config = dict(
    model='autoregressive pixel model',
    dataset='microscope photos of single blood and bone marrow cells',
    train_examples=194171,
    image_size=20,
    horizontal_flip=False,
    levels_per_channel=4,
    vocab_size=65,
    arch='transformer_decoder',
    width=320,
    layers=10,
    norm='rmsnorm',
    norm_position='pre',
    hidden_act='quick_gelu',
    mlp_ratio=3,
    head_dim=32,
    fused_qkv=False,
    bias='all',
    qk_norm=False,
    parallel_block=False,
    inner_norm=False,
    kv_group_size=2,
    positions='learned',
    tie_word_embeddings=False,
    init='trunc_normal_002',
    residual_init='none',
    optimizer='soap',
    beta2=0.95,
    learning_rate=0.0012,
    beta1=0.95,
    shampoo_beta=0.95,
    eps=1e-08,
    precondition_frequency=32,
    max_precond_dim=1024,
    one_sided=False,
    adamw_lr_other_params=0.002,
    max_steps=17800,
    batch_size=64,
    epochs=5.9,
    lr_schedule='wsd',
    decay_fraction=0.4,
    final_lr_fraction=0,
    warmup_steps=1780,
    weight_decay=0.06,
    adamw_weight_decay_other_params=0,
)
Rows from block 7, named by matrix and row number. Each number is 500 + 50 x the weight over its row's rms, rounded and kept within 0 to 999. All counts start at 0. Numbers have three digits each. After the name is the row's rms in percent of the matrix's.
# q: attention query (model.blocks.7.attn.q.weight, 320x320), inputs 107-213
q.46 101:491622449503566480451532386420425562500521591589527409513490491476450498569463431590512573535477571534455569464490574492524472540545538467537438446542448467480514497535484521524477482501483430497465526401508514490535521434495597482467438386486461452495582602446553522500544518460503527453408426531486492505541549462540465
q.47 103:475500480405462495518441444478561451495399525554512548489499486505406529499509526415542401564512405419457531527537511453500568481523431481511382475527573461542505492525536627435467547468462523522449534426502473502406528523531406494510485485513535419540554512529467531598472492557526520450509461472465515559508460513496618
q.48 100:552554413463470470560457509442416580576531490580527492506514508536508496494532596581421584471475574460551535512512480517492514536512469488493562436450494501538500453532439406534544424463474539502407538577428387415572417542499529524544492548583446461536487479521530443612471585569561461525527491539425544488491463544502518
q.49 107:511532579499414464579471454462444557475546467597496543451475466462506412563522509614524482508487535512505512491558478513546522520390534492430624400559474483550465548574423421457443574546517440477517509449515571486519433524514575529564532609421492547523452481601502569472457474523522402549598611501481525534528489545479461
q.50 101:532647513596458542493462573491454493538499522412419481389579425507470537564462504499557509438447547570474432528451466524558490445491543475476396512438435398505595484539510512570449504460581528513509544591619511601481452468400518610549512489545513517496518584481543435472464512616499458505548507528609557493498416514493423
q.51 099:532524463486483521456523478527513548382535463441531456508524522430379613502545570512521483378464481458381491578454487518534502475467494494505606583532460482382435528449543494471424526494569516442546468504479536481470523558592496554468513400507551425472538476474499518534414435424398575543507500488502420520423493578523513
q.52 104:488521506473469539413489451455491480481453511499548352510514462519506517498526587510490498466522519496459580519570505429635572506525454503588485526499477391411489489481427461521486424543508588462514540518524442512422517502457515457585528485555446474459510524615502552495553437584465484473466454488424485554528405458515472
q.53 098:528518434511513534417536516495599597560513555460372487501463460500499468527626551557494442541549436557562531527480491538445563399474560517543505521525407477507481596473519574453504564586537566536407471417468533507435501459561491522582443430478547565447440500501529458510501469544484597569523473515471529524516502607486426
q.54 111:499477430555557495696468514524459495530458512445469476443545583587523458504434522515486519374480467594529561498489450468470564607492454427456458467477490483507445508514547359571490482466508401516570568535500525510528433540492435571514517406427513520587534589559436437469465520465583458553504507580402513543448487490465440
q.55 100:439466504474553508535520479503500530454517484467418518529572447492481467581549583494543508478472438594464533485529474504452485472490476470442437522440510508508553494511607502584432526510514581495557469466545494512546511486574497441507480503505492530434569517466473560574500464500434500507452502520440509492661584496430543
q.56 108:544429560503522539552605484551565444554580554450422504592421469407524487471454530510425481575552530530512522519451462551463474516551408514474479483547544487538530495567448515435466537634505534488476502511531503639505484484463496510594490492466457535451415553443477525501529580546458564396495482423471432438442434499376469
q.57 105:499456535490443445486512492466399506531624494485416475487639484390448419445502446425543496461530476474434480604448562488496554516436449460491551441419591497488469389508467558581387508506527552483544526515498500477522495520534458513452554513524454485423483439513502456446566372547503578605516561556473598473441533526477425
q.58 094:535439446506463582431440497524505555446461578507418557503483506514494487483492468505517456428521424460489474521568504544423515438433458430523612491479462604556402450492506518556480487557511557543463480448516450508493571556558638503461551527609510504460528473538518540540501556461490527524455405443551426473540439481648461
q.59 093:546458539447411498530553436555525527585433541452478458478493476583437587506540444467549476467435536502530459487557632390543481494501490434470532534540579470557499513483476519513574534514528521462504449446422574502440453537457502361469537519379463488465492487453457447486529511397531436550515482496460463579373424473507443
q.60 101:464519545532502518511443553469512483476549456469495512536569485440487495523517455500460420464528533473505478578450512550494400527558506468505550472398438482562463514449516478480469515510444496504559602524504506500587662585478434472472456502441441580561529509502529541479477568489510471429406474506532519600412472503495497
q.61 096:503490521444468502552358398476474543567559474531585519446576410527422563522495443498465442495544512469578564597490573420615625552399487549433515528548595506551531501521480489533444436474499530537496544533446408528452538436530582542488484462416446459505508501463471534541569461574557582513471483435539414472391534537557538
q.62 100:450436557423567592511473565534546557509488481576427481509551500452464496505532549419433450490543483510458594597569458535488470564477466482481538492500476544508663490511482426487441447418417491480494437504521472548501570514516432513499551450476442512392547501468361491511466529434506430517493493442516488441469489564534523
q.63 099:434539483453534537519424454483419452491525564510536481443507508524486419602527520487525514426550516530531469540489528411462520545500509494472416382491566528496507503418549486521553495527470494482485566526474490531499468555508505484479456570499477579604423517536548461444479576446469440597441483533553463454411482459432538
q.64 103:481590501415477533456556565469554516499443464589542515488518578426451479438559468528500538420509533377616510502457505540553517520553528475469485464412461506458540459498441420524469561509404509507479468506476525526441388535467548458550502544528472492508519476441394532522410543438558548514488520571497474406498471490353523
q.65 105:431533454465434486530570488466496539510489479551486551651462457530496507464573420521524526492468386572427499429575509543499497580543428617395539408433633473465539543518470505419464617492537489401531471479497475557523512576525539527445492505511517458532491544450600419496489470498537468516535494539468435505497550460545494
q.66 094:545406441461423510494534517445502473505480499479488460500598552531502610506476549492504413519394542577451451528478301491476537527578426548559528495494540520513444426544499477486518619486489500515412497544592458509551556488469508525383429515489557519518467514524571566496593485440493479485512576535504482549461492482455492
q.67 100:495616566500468389501489465464570434552510470396545521467477530584513500453510467555514485406487519527510447429463510461585573515459472447428481564461469509537442562454518521444487545460564556433465422526476568528535452465538548452542450464549512512483485576469543466524476482538580450575489412435615473470576490480502521
q.68 102:419463448662461488548436477605497477471479489415532456514437581481467574505570520498451482430447519501550589497541492486507490540407601484473487497559482577507470512436467476479451549454572482524457530442423464438485584455541538415563515507458521476479498454560447486520548476555474564485560474582471412514513524506481551
q.69 097:552549485451456509520524549411483457461589501400471420530435477459533485444534474465422659508566511552626507363463463544540468548537558532485500479523443503448402537430562524501588572474451563517535484511508509500497524531416468512478471509526468475498553504486517498472510478479533455513526400512503425477538530593522414
q.70 101:469447422471515447555367452466464496536608501490471486546488484526498499505506490422520513470491562445499455449563477569489579506451550357516501466450481442552508579504417503604616530508390599497469424463465533493580538511439501472518571552535569417465512480441467472487533467410491457482510480512430559470503523574570528
q.71 105:562414532482610469395517379532492444512523522493479419521594467604504582392547526449517497495538463523487432494592490547510472485514490508465487465624506509507542490386505547561460376493621401548415506505565517419464512494483532460557477485423546457464537510526453573612513527500487491502513503487497515436575502529484405
q.72 106:415455541528422520577432539503465515455502540452437482425514399480474522484509501482424467483603479496494395492489532492537555552489502532458514446548445534531429464483465495506488441456536501467475602456447509500411477500523556543493419430436503472467431460506519458446436398547530508507474444596499577543500568389492509
q.73 096:551640507473509425503522553509454489422459515533591425462545508559419461476490521579489559459513516589566471466474443476596470489535543472414443427480503488475443487554510471589505468490510571593498590532555493529526578453632447457506436541557423467485524475480509558467561413483497559501527541527568633531532495504458487
q.74 101:531575566479479457468522461443407587444508466577585435544522552496545378583535541430531431490481502500504556585492578509549618593547552527504458463469488531514439504474460553362500497572448533526534569484483486505498500539474533439549530475537473533525489463473582581553558546515516452571470501489516526588563500485456422
q.75 093:476489473521492543451462499443577446403570515458623516438502458537471568441486543407520506556399445586515448503536538474572458520509487460490552502502500467597488459600476500439522536474419571441462488467396445500535475482496520469518506595483505534399522502490485476494506415516609497529502478562469640530473576517492539
q.76 097:452527510580437574507522488519549403410445490453563566468384483528545461559454478510554540499465522564558442489414502436562554451437517600520549468568491528547587472451456435504445550541540567579396465495449484491587418593484517479475538520457486536535557529462517455505482517482553364501467560475446534601498504570470487
q.77 108:594508446521477463581520546505479582520459574406498492462529493541463546465533434532541541532444442486526543439512551557545529461408573440560504476459547539469560492475490500498445578578534492490479528502439615494564445444525454497516466524445572416513514450439528529606462528545543499447530504554460547531438582513593561
q.78 104:630540493530516506472554465532491442437508500432474477474512559519398444496419521496566474469448504482486416527481456480539509526570512511549496485499547538445415469480505501506509600429480550463517494354409436461533409507480467463491513561559442410533534473496436513501494560492531442547453550557496484529452466449552472
q.79 100:511496379492519497503454445484475481455512585425542528552594483548483505512416457544489557579477591467556473579458438425424483481426490528559529571501461471563444495497436374546512489563516499519462502514518550486551463541468472499538570523493563599542597489453555481491465523501483500397507498489488497547399524491513481
q.80 099:486512518618464515502430443525565477492551449544451447611564472380521384530534568539564450558480534576509487535534435485517470422524505477422486484531509473482501407506544467486533433525448547521561550534515484505457552457517470455497402461539568492497557571522553485458524577437591484463361432480577506457543508503419431
q.81 102:523516436451438458476520484431430527557587416470460532612567548512536394523581590467525561619540486500507476520462477426499556612591559532597478419504535521463405581545556487437472550611534513486457523590499529457457436466571500596556524570534461534567578405499519565535544490528568449476431444524466470400467511501508602
q.82 105:576461515580601548581517458496558495498485525493531542446464485521490398512475481454482494554524498560407564496461407506424527497487470438550424475534530483459544581559567474563493479538491506482409425422457526542555319496541499483578469485478470485441455499492512512527553545476478474446620516472434465539488509460445431
q.83 103:427515481511561501538427546507544461521654456451509559495512550556458516552528529544581497562523482511476502491521553488490437534644465555491518390487536482414541506536436530501464524517501484497496452422507413518493493507483502454483509468577512445397546642426466511445586552554546419532517467522474465510541487500593619
q.84 104:558489485419458443524521446552430402478516600462437502469498494482481528546551504495524507552506506560483471475589522615504525544515548540440523514513401472471487523519533541506502502434492590522491486483419557471544418515415508550479529497483494471530490442500392470465457622489518539575474519514585521540611528554593472
q.85 099:489515561475500408486472470553481469409568445587546590472477579487487485451448471474511481583544556440554479473498527498522537437561413434621542546531516511436492530441448472652511492516487454468404607515502417480373451431588478509439528540473521536486448426498473418489512475465475507464491563512423559432363546429499485
q.86 100:479510534492516405470482474506491544486520499590546527499550473492542518506446527461488566492518528493471403553541491490466468508471428528561561523480429544538528447468566495475465476495579495494450510494447497494455544383532508474483428461489573487460541539459476616475422530498429579461453444472503499555455482510484458
q.87 103:555404479545508475393551517481505469464526454504546425453508444481463532576496486520452480519526495489535504500540482558542473403494431434547553474463568499572573482507449525471468466581450514510536454526645421502528485475509604508524514569516550544522521494570450555538505533464447478620490518606475636527557557512478528
q.88 100:488510365535470498572555451552455663509593521515447537534490508542549510481560568523508465565496568465445511612528466521490485571469396494526505484475541490504410511485603502461432493452415450472511534433514500450495463531468424582473487489566505420428483527514366560583543422588527503477522601638494512486523602541485478
q.89 103:556492444414511488424395556462517585488430504482421517445560517444527445529460484446489492490481585508430503589513498459499485497483456532494475538478576410565533482493342463479492505489452506528488484462461548526456514503514482461412486431510427543551419474599542523427599482511434456405510524434505589522418486449502510
q.90 099:669490492443437485489503550552521455514392468455531452469461579513507466477402526478455524456536484471443529540504541479535520537517542559415430519543598516487477631531484387448429528564454578513497462562566612524570449560609569497538516527524445575549528564541469480442486538471421440576422529485507503587476427529450458
q.91 100:473505677528448541595514444558425517418542555536513462626466471431542500506585512508518516559492448539538475608520592553530533500412504436495521523417473513506403478527508406498548477388424473516626477524534425548505516404528473526475465437395392551564500543551493409565459428547452461518397465580512452524475493488434467
q.92 108:466538501514470467524456471471560536509590543379571624471465464527421547474512476477520468425479502478511601448460562384491528443517487450472494576465504454556552571450467442560409528542511558549572539532496598467602493552617557452511455492495628458548517518516512494581435520570612589393586531503505497419425511464467510
q.93 104:498472499507510447490468572429515532566538476491556569481428526504557533456464454430554542484486491465487480426486497565490456454548576525401424470498515516454544512424480583433533508499521545534478426477589593492533443465438514527547502564482502565454447464475530450490475427567469526430516499517406563540443462501572518
q.94 111:475535597579485498460494441433462477517461494474507515532521504538470557486445531456537549394596532546482523556437544591471475545473424536503451378394410524510542601446528564534507460552518502527444564467589516547433502438566536484483482477530458484499474504452546505414523487496432556498514500504490572566498511506514474
q.95 105:431431485457496425524497499529527507546513499438374571438538467509390529564439485566439572557482469478570464486473552476427486523409527497458518383456480548520489530439469491480499519557486552590590556553467511532525561492607585464540411508610563576512398548447456472546411458471454498477527495499546450509495478387462503
q.96 098:446428483597492510510495500614505565461486568521507491508522506499495538473511443501512531508434502531538534625527468441470523566480490459513468466501465524486586432469441502471363509405492541482479477545473503444497500493487473466538485478571519529384450441401445381358572447486536531472517537483486481506523515593549540
q.97 096:522475533622499477489464622518545544549487466421507456459483480521488464514426538529510482528533514532556544407490528468446425420513528517414478382555475555457470566499514506430474521492415452403503482489506451443578599520554476466518557523418482479526501443555530462609481490481542433527430492520504499473570552515595520
q.98 108:513501533423486554516552487581405486426517431443554530529465566473523567581412557441519532512553470430536593556602482512482535451498537451579472423539500486523534572503512414549554456461578433514481542587522469571539512511537501541419529592447503416513537590487496510491485429457542442510467480497476444497568515464432468
q.99 097:421453527510487498542477474514534440470528433570490522524473462375437493448420450476532467566458565516530436540499570481558558481510452573563533520509418448517532449502544542500454505504488416484471442520486528499380475561389415508439518518511438448431529520434458448555580526529516502511408486495385594489509572479464418
q.100 108:586543473520534507463527546425469495536498575466549450434505503551553461516460577473522447486475518461531562502526513569416579484439495472481467510473487408607497509469509437511462463452489480465487461518595565397529522565455455457511547545430462413543415616444532455446485527572475591473540486469517486493438514366569512