Rows from block 3, named by matrix and row number. Rows with one number belong to one neuron. Each number is 128 + 24 x the weight over its row's rms, rounded and kept within 0 to 255. All counts start at 0. Numbers have three digits each. After the name is the row's rms in percent of the matrix's.
# fc1: MLP up (model.blocks.3.mlp.fc1.weight, 960x320), inputs 160-319
# fc2: MLP down (model.blocks.3.mlp.fc2.weight, 320x960, transposed), outputs 160-319
fc1.62 095:136135148139113145139109121140134150121156131131127150097158148136101134172113153183125112124143092072146135152146116143129105159097119132165123113148108149134171125135107135104150105120122122144158096147113152154146105084071116112204168124154103116177122124117170146125113117134127117142164113158089128115112108075159156107112116152123132081147138138143161163103097115121104117091131154122123114172123131157134174085089084163128065129128136163154133132101120107151125119163162126
fc2.62 096:149124183069158119122137137134113096113153102119103094103140104151150079122072087121101140087106116136087126088102102142114143118140142136113183125102124128123135119090143096128132153142120094116126106134147122096112105131136139137124112133108142145111114143124115094143169138164140080124179125085152124161173137109139111106163173157139096154143104098155091141089090117152114102128135110105137109119123119081106139156147144115082125158110167150116111116080115144150117114157113113
fc1.63 104:109160165126140147098123114142114110094117106097115124124115131142153114131151124089161118140124132107119135114148115144119146164079119139086146135105161079171117122115104172124101102108131104160118095099120136174131116132093167144098124121132122106161146142126122113109184133082098139162161127134111114146125151113082120120112103099165126106110134104117133124118136093114156129140170113153078111112142140110125124138116139120125117130099150141121105157120096117125112136107119163
fc2.63 097:116150097204164144146118118140171147071111096124123117100125121118123110158161055141096163158108092089121135117143172125126077148131141154156145137092108130118180166087144116119127151119167138125134164130162121110165142100152161137152113054129123142095111137144097081143139157107131136154083160166088123134121136134151133128101139133120120178114112101161146138127124108132157138143112182124139125155118128146127134130151129138105167115108102119127139134092151140127148154136116118
fc1.64 098:148111091125094140152170135143180137106138104130128152152106134146149060132095146118133130124120133089089116153100141136170100112128122145182156116123160137141105086123121130127129094113102106144122115135161126145123101111122104107145170122154161091105153109146159101106138154137159139175184130121084119113078127188102109136139104136137140113169113106156140087165121118138101074184112131109093097111159152145143132170151129118174120161105100099185078136142102119145110144126134121
fc2.64 102:133121128180127122097099134133113130113124161151124079141089098104106137100155121133154172156152154165134148124128161111123134110090123138121110136149084132080126157128105114117114130128121171136091114124125101150119126131123171165132090135117142123163163134109146119115112143124101142123090134127173095140142144110171141139116146128138128149164128124185116166079139149130132149118132149153121096110105137115152134129129157156132137088108128116055133135077117049113142095134170124
fc1.65 116:164134133092115131094099150148140126111154148117127135134081153161126112118128140113161075150148113062150104127118152103113148136128171125123139116105118116120102116053103140125136115126143150128187093170110140121138133151118160132105095150147118141141129096088116126147132170132149167143124111097153124178132130118124123123124131115086124126167123184113133133100146130134130108159158087106143099175163118129138112131134101099112111154161099114141133116149129113109101141104137080
fc2.65 104:149078166207145144136136129155088106115135139092142151172108102120141105151123110118096129103135147117167116104127119204119101149072150116118111131096132162117102081132127118177147131117145103139124132113111094126131121116132160107132107125130128154149162123121133109130121135098097144148130123132137137106113149119147115133141147121167116167144145101131125138108136152111135154122152132112111077138133132120141096164144189111086114143120150167093131123129140164205127106109116155
fc1.66 109:070144135092120130171185143119177144142106144152158148129100148107138113123094138118100138119073164123111142148133124119168126101119080148097139130129149111109123131119069137102129110131115093080153079119145092124127149095117146137143132142132115098105142068128144138119082176145133113134135126130093141103107160056113107117152123094105123160134139118124129131136161134160088149144131089102132139111124151125117115116128113184112104137160092138138126128110162126141133109153110122
fc2.66 106:152122151140110102109064094102111111100152127112108114156166104151133103137151125140103142142157115158118120139097095146107130149111124101152142137081153127150142162126160116149140124129103139147103150138118093135157163133167129131118090087122136122118121136165120122101156121148127127121158111127158125154122110177165136125055121145149133107129154125112156113106123121084133108133121144141124111177163158096135125156094110104140151116114174110135148112102073134152091102112126150
fc1.67 101:151129131172098138166102102143107142102133147119145172166134103136143103156139135150172178167160128139139138101120111091091122134163100159120104189107138147108133112141104134118146120138128103116152127113107125108130130148131119139129107107153130145103137096117114144136099104106131089174116132186111140137170112186111118090132136145143092166136140118157108145097116124084137126131154134137104173120177119113133132148137123147168116150124110112104118144104169164150122133119147091
fc2.67 098:141135145118140087122179147116142154120174090146114133115133131097119110120095160124124144115112098136123162121121166126173102145113149115104157083136102157146101122133128172105093147103130143141114121115121168143142099146126135123113118141090129097071091134106140105106134122122141121109141174158138135177123116105100160119106139088131162121113121136155121128109112150146157146158084132106095094141114132122178149121118132125131140151172128120155142108120071101054141115121111176
fc1.69 091:142090110133079141138112121118107095126118124143129153110127107134152154143159129147108140105097106167150148178113126149099170147117130098103144145129111123084148148097151113120091119111061119135087152132076151113135129134146102147119111111111135160120088096168107149160136133167161136113118143095161163138142138143147113127113142084101135094074149110102095158147118133133088145121189129163153096115154135155099126129117165145130141092091120115128122123113160132103131156106151149
fc2.69 107:128163114121119109105157142122160111142122143101132145092114169136146123121182117083118088116127173109142141080128060119120172159123105132108123109114135099175107120140047125096131131095125163112168110109134144145107138121154138115119117138120138096125105119140138098099141142127110136142122130133093140141145081166149145098148103154132127157124128122139150078108182147138056144137089093105141162172139173167108099142150086112114151163135143104166164130115123119113137140100130100
fc1.70 093:110088123146128126188155144154135117152117118161148140117127085120090109091105095156129110067109129123117127116129169147099130155109108126117161165120149116087154141143165138137125153099120139112117174093145090134085131090144111139150098140097121117120120152101102154130104126157113108129115158116187112118127101123117125114086139108155115107101123149105131155091122117141127096161113154156093103160128142157135119153124104094126102095099139103182147122158126125122122166062155131
fc2.70 096:130139115160123107126076109087139131174134122078104119081106147183160075123130187144125128152158113105164153147105093130127123128137149126108112149143112125131148158133142122138150136104152124121156126129164132102170136150113136107139153146128156161171136119152130143158121148126148165143139110151113137167111135136096119139138120144149180129148114074107080132121116134105120117137123117109131145111121135143125107132142130132168115133106130133148089136146139121139133112117126133
fc1.71 101:097119120134135090110143139067192168124124132139117098155118161147117144116091113151113155119140117109126135145097116144140143089103150159116136116092128099139076137132142146116127172123122148097057139125098166130133132095121103142162114092132132117091102101127139104114119132141129116116111152140148078134111081116157145103137123098123131110122132172131124126120194122176115096117133121102119106124141173164130134129115126126159083121151127122090086089151124105112144134155141153
fc2.71 107:125093157115131106101120142100148110135104141178118154129120122122130135114100126143135134137133156137093123159167115198131113150161080112145127110132129141090127137166133166120097108110134125147150145097165147117122136142105125130131152171126148168122149136161152134120125133117139089174092140174146137150152146122135123170099118112164177125151168163109152120130136138094161103157095116120120130132156109147108157182084135114128159151113119126127176144108126167145094130139100142
fc1.72 098:148144110157133093127160138114120136145088084115072093103104121105096137137157099157104175138179111111136170103139119124111127115180140133112125145139111111123144135120114149138114087091077085115120112123099121131091106125079141141154112119087141124079148083097153106137132132113098117130114120123172165084101130144116141129111162130146131073070121099156114164129183091142109149115117124088115117129152119115139109126128130105118108147127129099118084136143120131174141103159132142
fc2.72 096:125097099079130145110126110109110106121133130116117116111175139103140124117101126172125060147097113119143121148117122144156115129140117130149127076117162133125114133175138140132110123126149176137162132105182086124172153130147085107134172096161138124183117144155112148183131134145137120125109129160140177129197116128139141129113137177143161169165100106134104101132132104126117145155146088142117125202064103078126142132137156120122160106126146103072148095118117155129117140130121110
fc1.73 110:110152135139120147113096132119134108122121104166115140154123115160125122106133157123141137154092146146113178185130135136127127119156080141129128172139097132140153151091128164138100140151215125146144127107150142102100137124128126132144172110118124132137122090118115095117096116121109131081135099139132103113138117150106107086157088111152133131095101131132126139124099146173112139111089121098075152104139175140122136161143135113100140143154118090125131108092127105164123107143112166
fc2.73 098:116088140097125118090178153136110111147123117117134110137157136126116124131122121139115130175108131130122070094101114164100163119097128140115138119099118146118083095126162084133152097176071143150117096145153099125161109146129110157146151113134160116122130131131157144139127127097108175111134116123132119107131105132141133126122148132148115144137128142108138131141151137076164115138113102115139147115109110107091070135120125104183146141123142097151133146121134164130162125081155139
fc1.74 099:115086151126147140127157148153082112168116140150099131113159137106161121138138133129110118189148146107121110136084112126157122059131125113124146116099134131145103110146104143140106119145145066143140154142121111104115134163091104127134097122088157118129137077144123157141158163118154148089113072083095116104150106114114132153121097098135109150125147131100118132111176098110112129154137148119127131161112147145154153163115139176133155125142109102144135145142179178108138121145136111
fc2.74 102:141126122126136141078130118141101139084135100140133127151124145134129116116160150094115110149114105162144164099141107103118115142112138162109122165118118101109144177103160121161152150143126195112118119128096156116102080127168101105119166140104124128115147102150123167125113114116112135087098134101158102080086144103173146131138153097102120142130156122181107098147103102146061137141144115122144164080129184072118096107079130134118129119103093147098121124095108106140099123131139131
fc1.75 101:114114134122129117149135173115138128060201151137127138190129150138100095099175131113155132126113117072123163149137135146125086121058159136117145166161118131128163123123080123136132123120149098123124122147130131126120118156122113178131174127105098128162109132110120103105123158114113152144091149110145133121163140117112073139096103120081143131128074117066155124131102151078123140145140096130147139194137163105138086158083123144101128139117108088120110143150139119150142164152139135
fc2.75 103:160147127099142133118121131104156146099094143144105115130088078067136132166115106149113131163112114139110132108094116150123148145185113159162112165139137154121107113094110172098170086157120163117097172108113115135141126134132138095131103144113136173112120109162110108121111105130141093133111110150101080129161163125098176120136142103144066127112162121133108101085162157165126114142117151091152130104125089135114161120129125129158105116115163149106125131132147121139084103140103113
fc1.76 093:126091143129145175163100146160109122117122162137144156125154129077172120107106143195150100153164148156126150088126133143124131121112123096126130116166155113103139108108143108115145171162136120138153123135071134063154119092123102137101119114119104148136177104123134114124126119169134148113142098127135123110148136112128144134094168107100104164112096091122109140103185124101131143116142117137110089126178146115152119168121101157138110161165136074149117097127178132133136118099166122
fc2.76 093:092143146122116130142111142116067147178124156148118089133127099134112108164144125153095127104159168137158151125170091104090126128114067124121128115162157113161158111137121136155100106140161169135132094155122132149106141088094117091134126128138138129127122103131137139140136140122098144073125161145133102139130087121135104157112111161138167090148094150122134144099117094106112144111101154181091200127136172138121140088115111131142113114097125127126129146139111136083141157141128150
fc1.77 114:122124150163103167131171112151124099125129131162126143166167105128137141104111110148115144117142136144138097088140115116152126150136141099142099129153080136123137134135155132122147136157139156135125098133147123156146160090078124160094167124166140145101140119100157090146091170141130077140136108143157111102097172136116122147113126111130156143164126105133156077129129072141140167139163078154123155128098128143161132124143113131111174136186111113118067113132149116120158119167133146
fc2.77 101:140130125128110130117114092142118137146132153149163132121107120120145168109106138082137125141095115131163143138114098119103130119142159122116143163172132101175125149169118138152110110154159147123107113109129066136137156146110090097144140141107172100131104099080160118099137097108127146106129121151129114081135085147137106102142145151194121094166114108104170144120119159117120125131131172110123150153189135141071124165124114115150111170135142130080135113114110132092089165140116080
fc1.78 091:104112153153145105127078127153109086138164143156102124132131137116135106188142174176119103123112132130148093083137157095137132085122079163105068154156124136075084173152117115122134145129127110127109141186140156150136162117100122156155153139125151122110138118108150094137122135187128111145135121154143104125141115102138142094130161106130138130102140116090123123071127146136089101151125156132148101162136145109118117112123085086096115143110116116114108110147098143120134186161126118
fc2.78 101:123179146089128127128157159078107121115131165131135182132095130123146137125108147155138114142085171137096153156139119077141158166130134141140145129102151099102154120182128119115103121133129148138137112102126060157142119156151121112159158181138161119114084137148108173151128136157161169136135127129085135090083082108160127101114112119104115175149115124130102156120130141090163172189104158122097137130134137073082123134105156106169134140167121107136096091113120131102159136114109117
fc1.79 109:145168131147094107129137122153086134124114161126156125130098112081161144098157105103121142116097126072132155135116106116108091136074138101132089167112122123140162150125141133134121115108110100125080078118114123128134148105146132133167159099137148088122148118154145118121141141159154090169139112128127117117142115153152146122087121144101105187149133143127110122143114111170133129146167125120135126137146114113106105145154193127154137139117140132114138130124084169144132131123119102
fc2.79 108:102127140160125134131153116108158121154116113131138129125147135153090124146104124167159102136168121137112118142130143119157111120164118105162115128138144131181114115111138162104183156125150105114104138096101146128162134129148175093124098111110136118110124111154108184154095095156150134101127141081125138125143141120052130131135172125077145090125116076092125184147179132130134129125131119088089158140109226124137140106146134145130123147117104139146163104151145168171107112151129136
fc1.80 085:128120074122122118143157139161107189133150122158127157115135141093116138162149083107168116134178116148112165154081120074146126180125128103122138131141148110116113085138131104052115147133093112157145139116133141119123144156128149175128084106114140120127125139105149142155177117123139124098117126125101102168119128106131122128148101168091136088127039147111139105135133109107109122101127156112119134126116130120143075146140143134125135122107140172118136140118166093135108172099117151
fc2.80 087:155142135128178149136130113122146096151103131098100133132146098066135161105108152114157139098081078127121150138148103105122161109115157131104139078100130081154131130126130131174127135063147147147125112104127084140114113137130085096139185161103109129141127143113111127124090098164144117147130127108151105087117091143132127158077106109146159131127145148138154146118148134144163157151097138133149147130171122115128108124110150156154157127154135106144150122160114108142114115117120065
fc1.81 094:154153135123123109131121125154121108140136103112121097136088120148143106110129157156116108146106131115166140137091148176131122175099112189134109125160152110146094125160127096112149121106112070154145137132136113127136151171116123186111171141129136112149152117146127158124129139129104096089165134095126098088122137109148087102128143138132060139174157091139141142167117116111122125110139118099167089118179162094131113106146147160135128080151093132156113161124153114124100134143099152
fc2.81 097:109077087098113141092104143104166091136119106125127128112164100146158142140129113134118119104174149128134113091148169120143168133099122099120149099103132138100157080151122159138148100127166170101101084147130107123081093103150109096111108131102159092104120159111108101139114082110152145150089127136152161113124122129100125115131151125144153122127076131128107148107129168112114156145102127156071143166171092174130141137133124137098102146110130149117128099133098145145116098134154106
fc1.82 103:132131123120134135146145187131095067105144116098175135129100162177147131093155123148082149146148131115138132113117139169109134093123153156146100147122114136161110080123088121134135129121106076130107125161138096145138089135146107169102137141085144109123147120089136122131133146157115141118123111087134147155159131174123108080076116154102150121120161111155122155122138115131119164108116088128081122105135136080124142130150110129134165135112140156138127182125094149124113136101160110
fc2.82 100:136129141103120131109129142129125146117104158147127152134142115104111147119110111159161120159091134112080117120112128148156116145081154115088124128113116173134159114091132108116115072115148118165155105110113137102101153148147146141107134135145138176144097084137132130131138110085145117134083123136054098061121123138135140108144144093168114093099102122121104080133084107116101114155108137100116121121115162188168159141074177102109145107129123118098156114127093128104123106131137166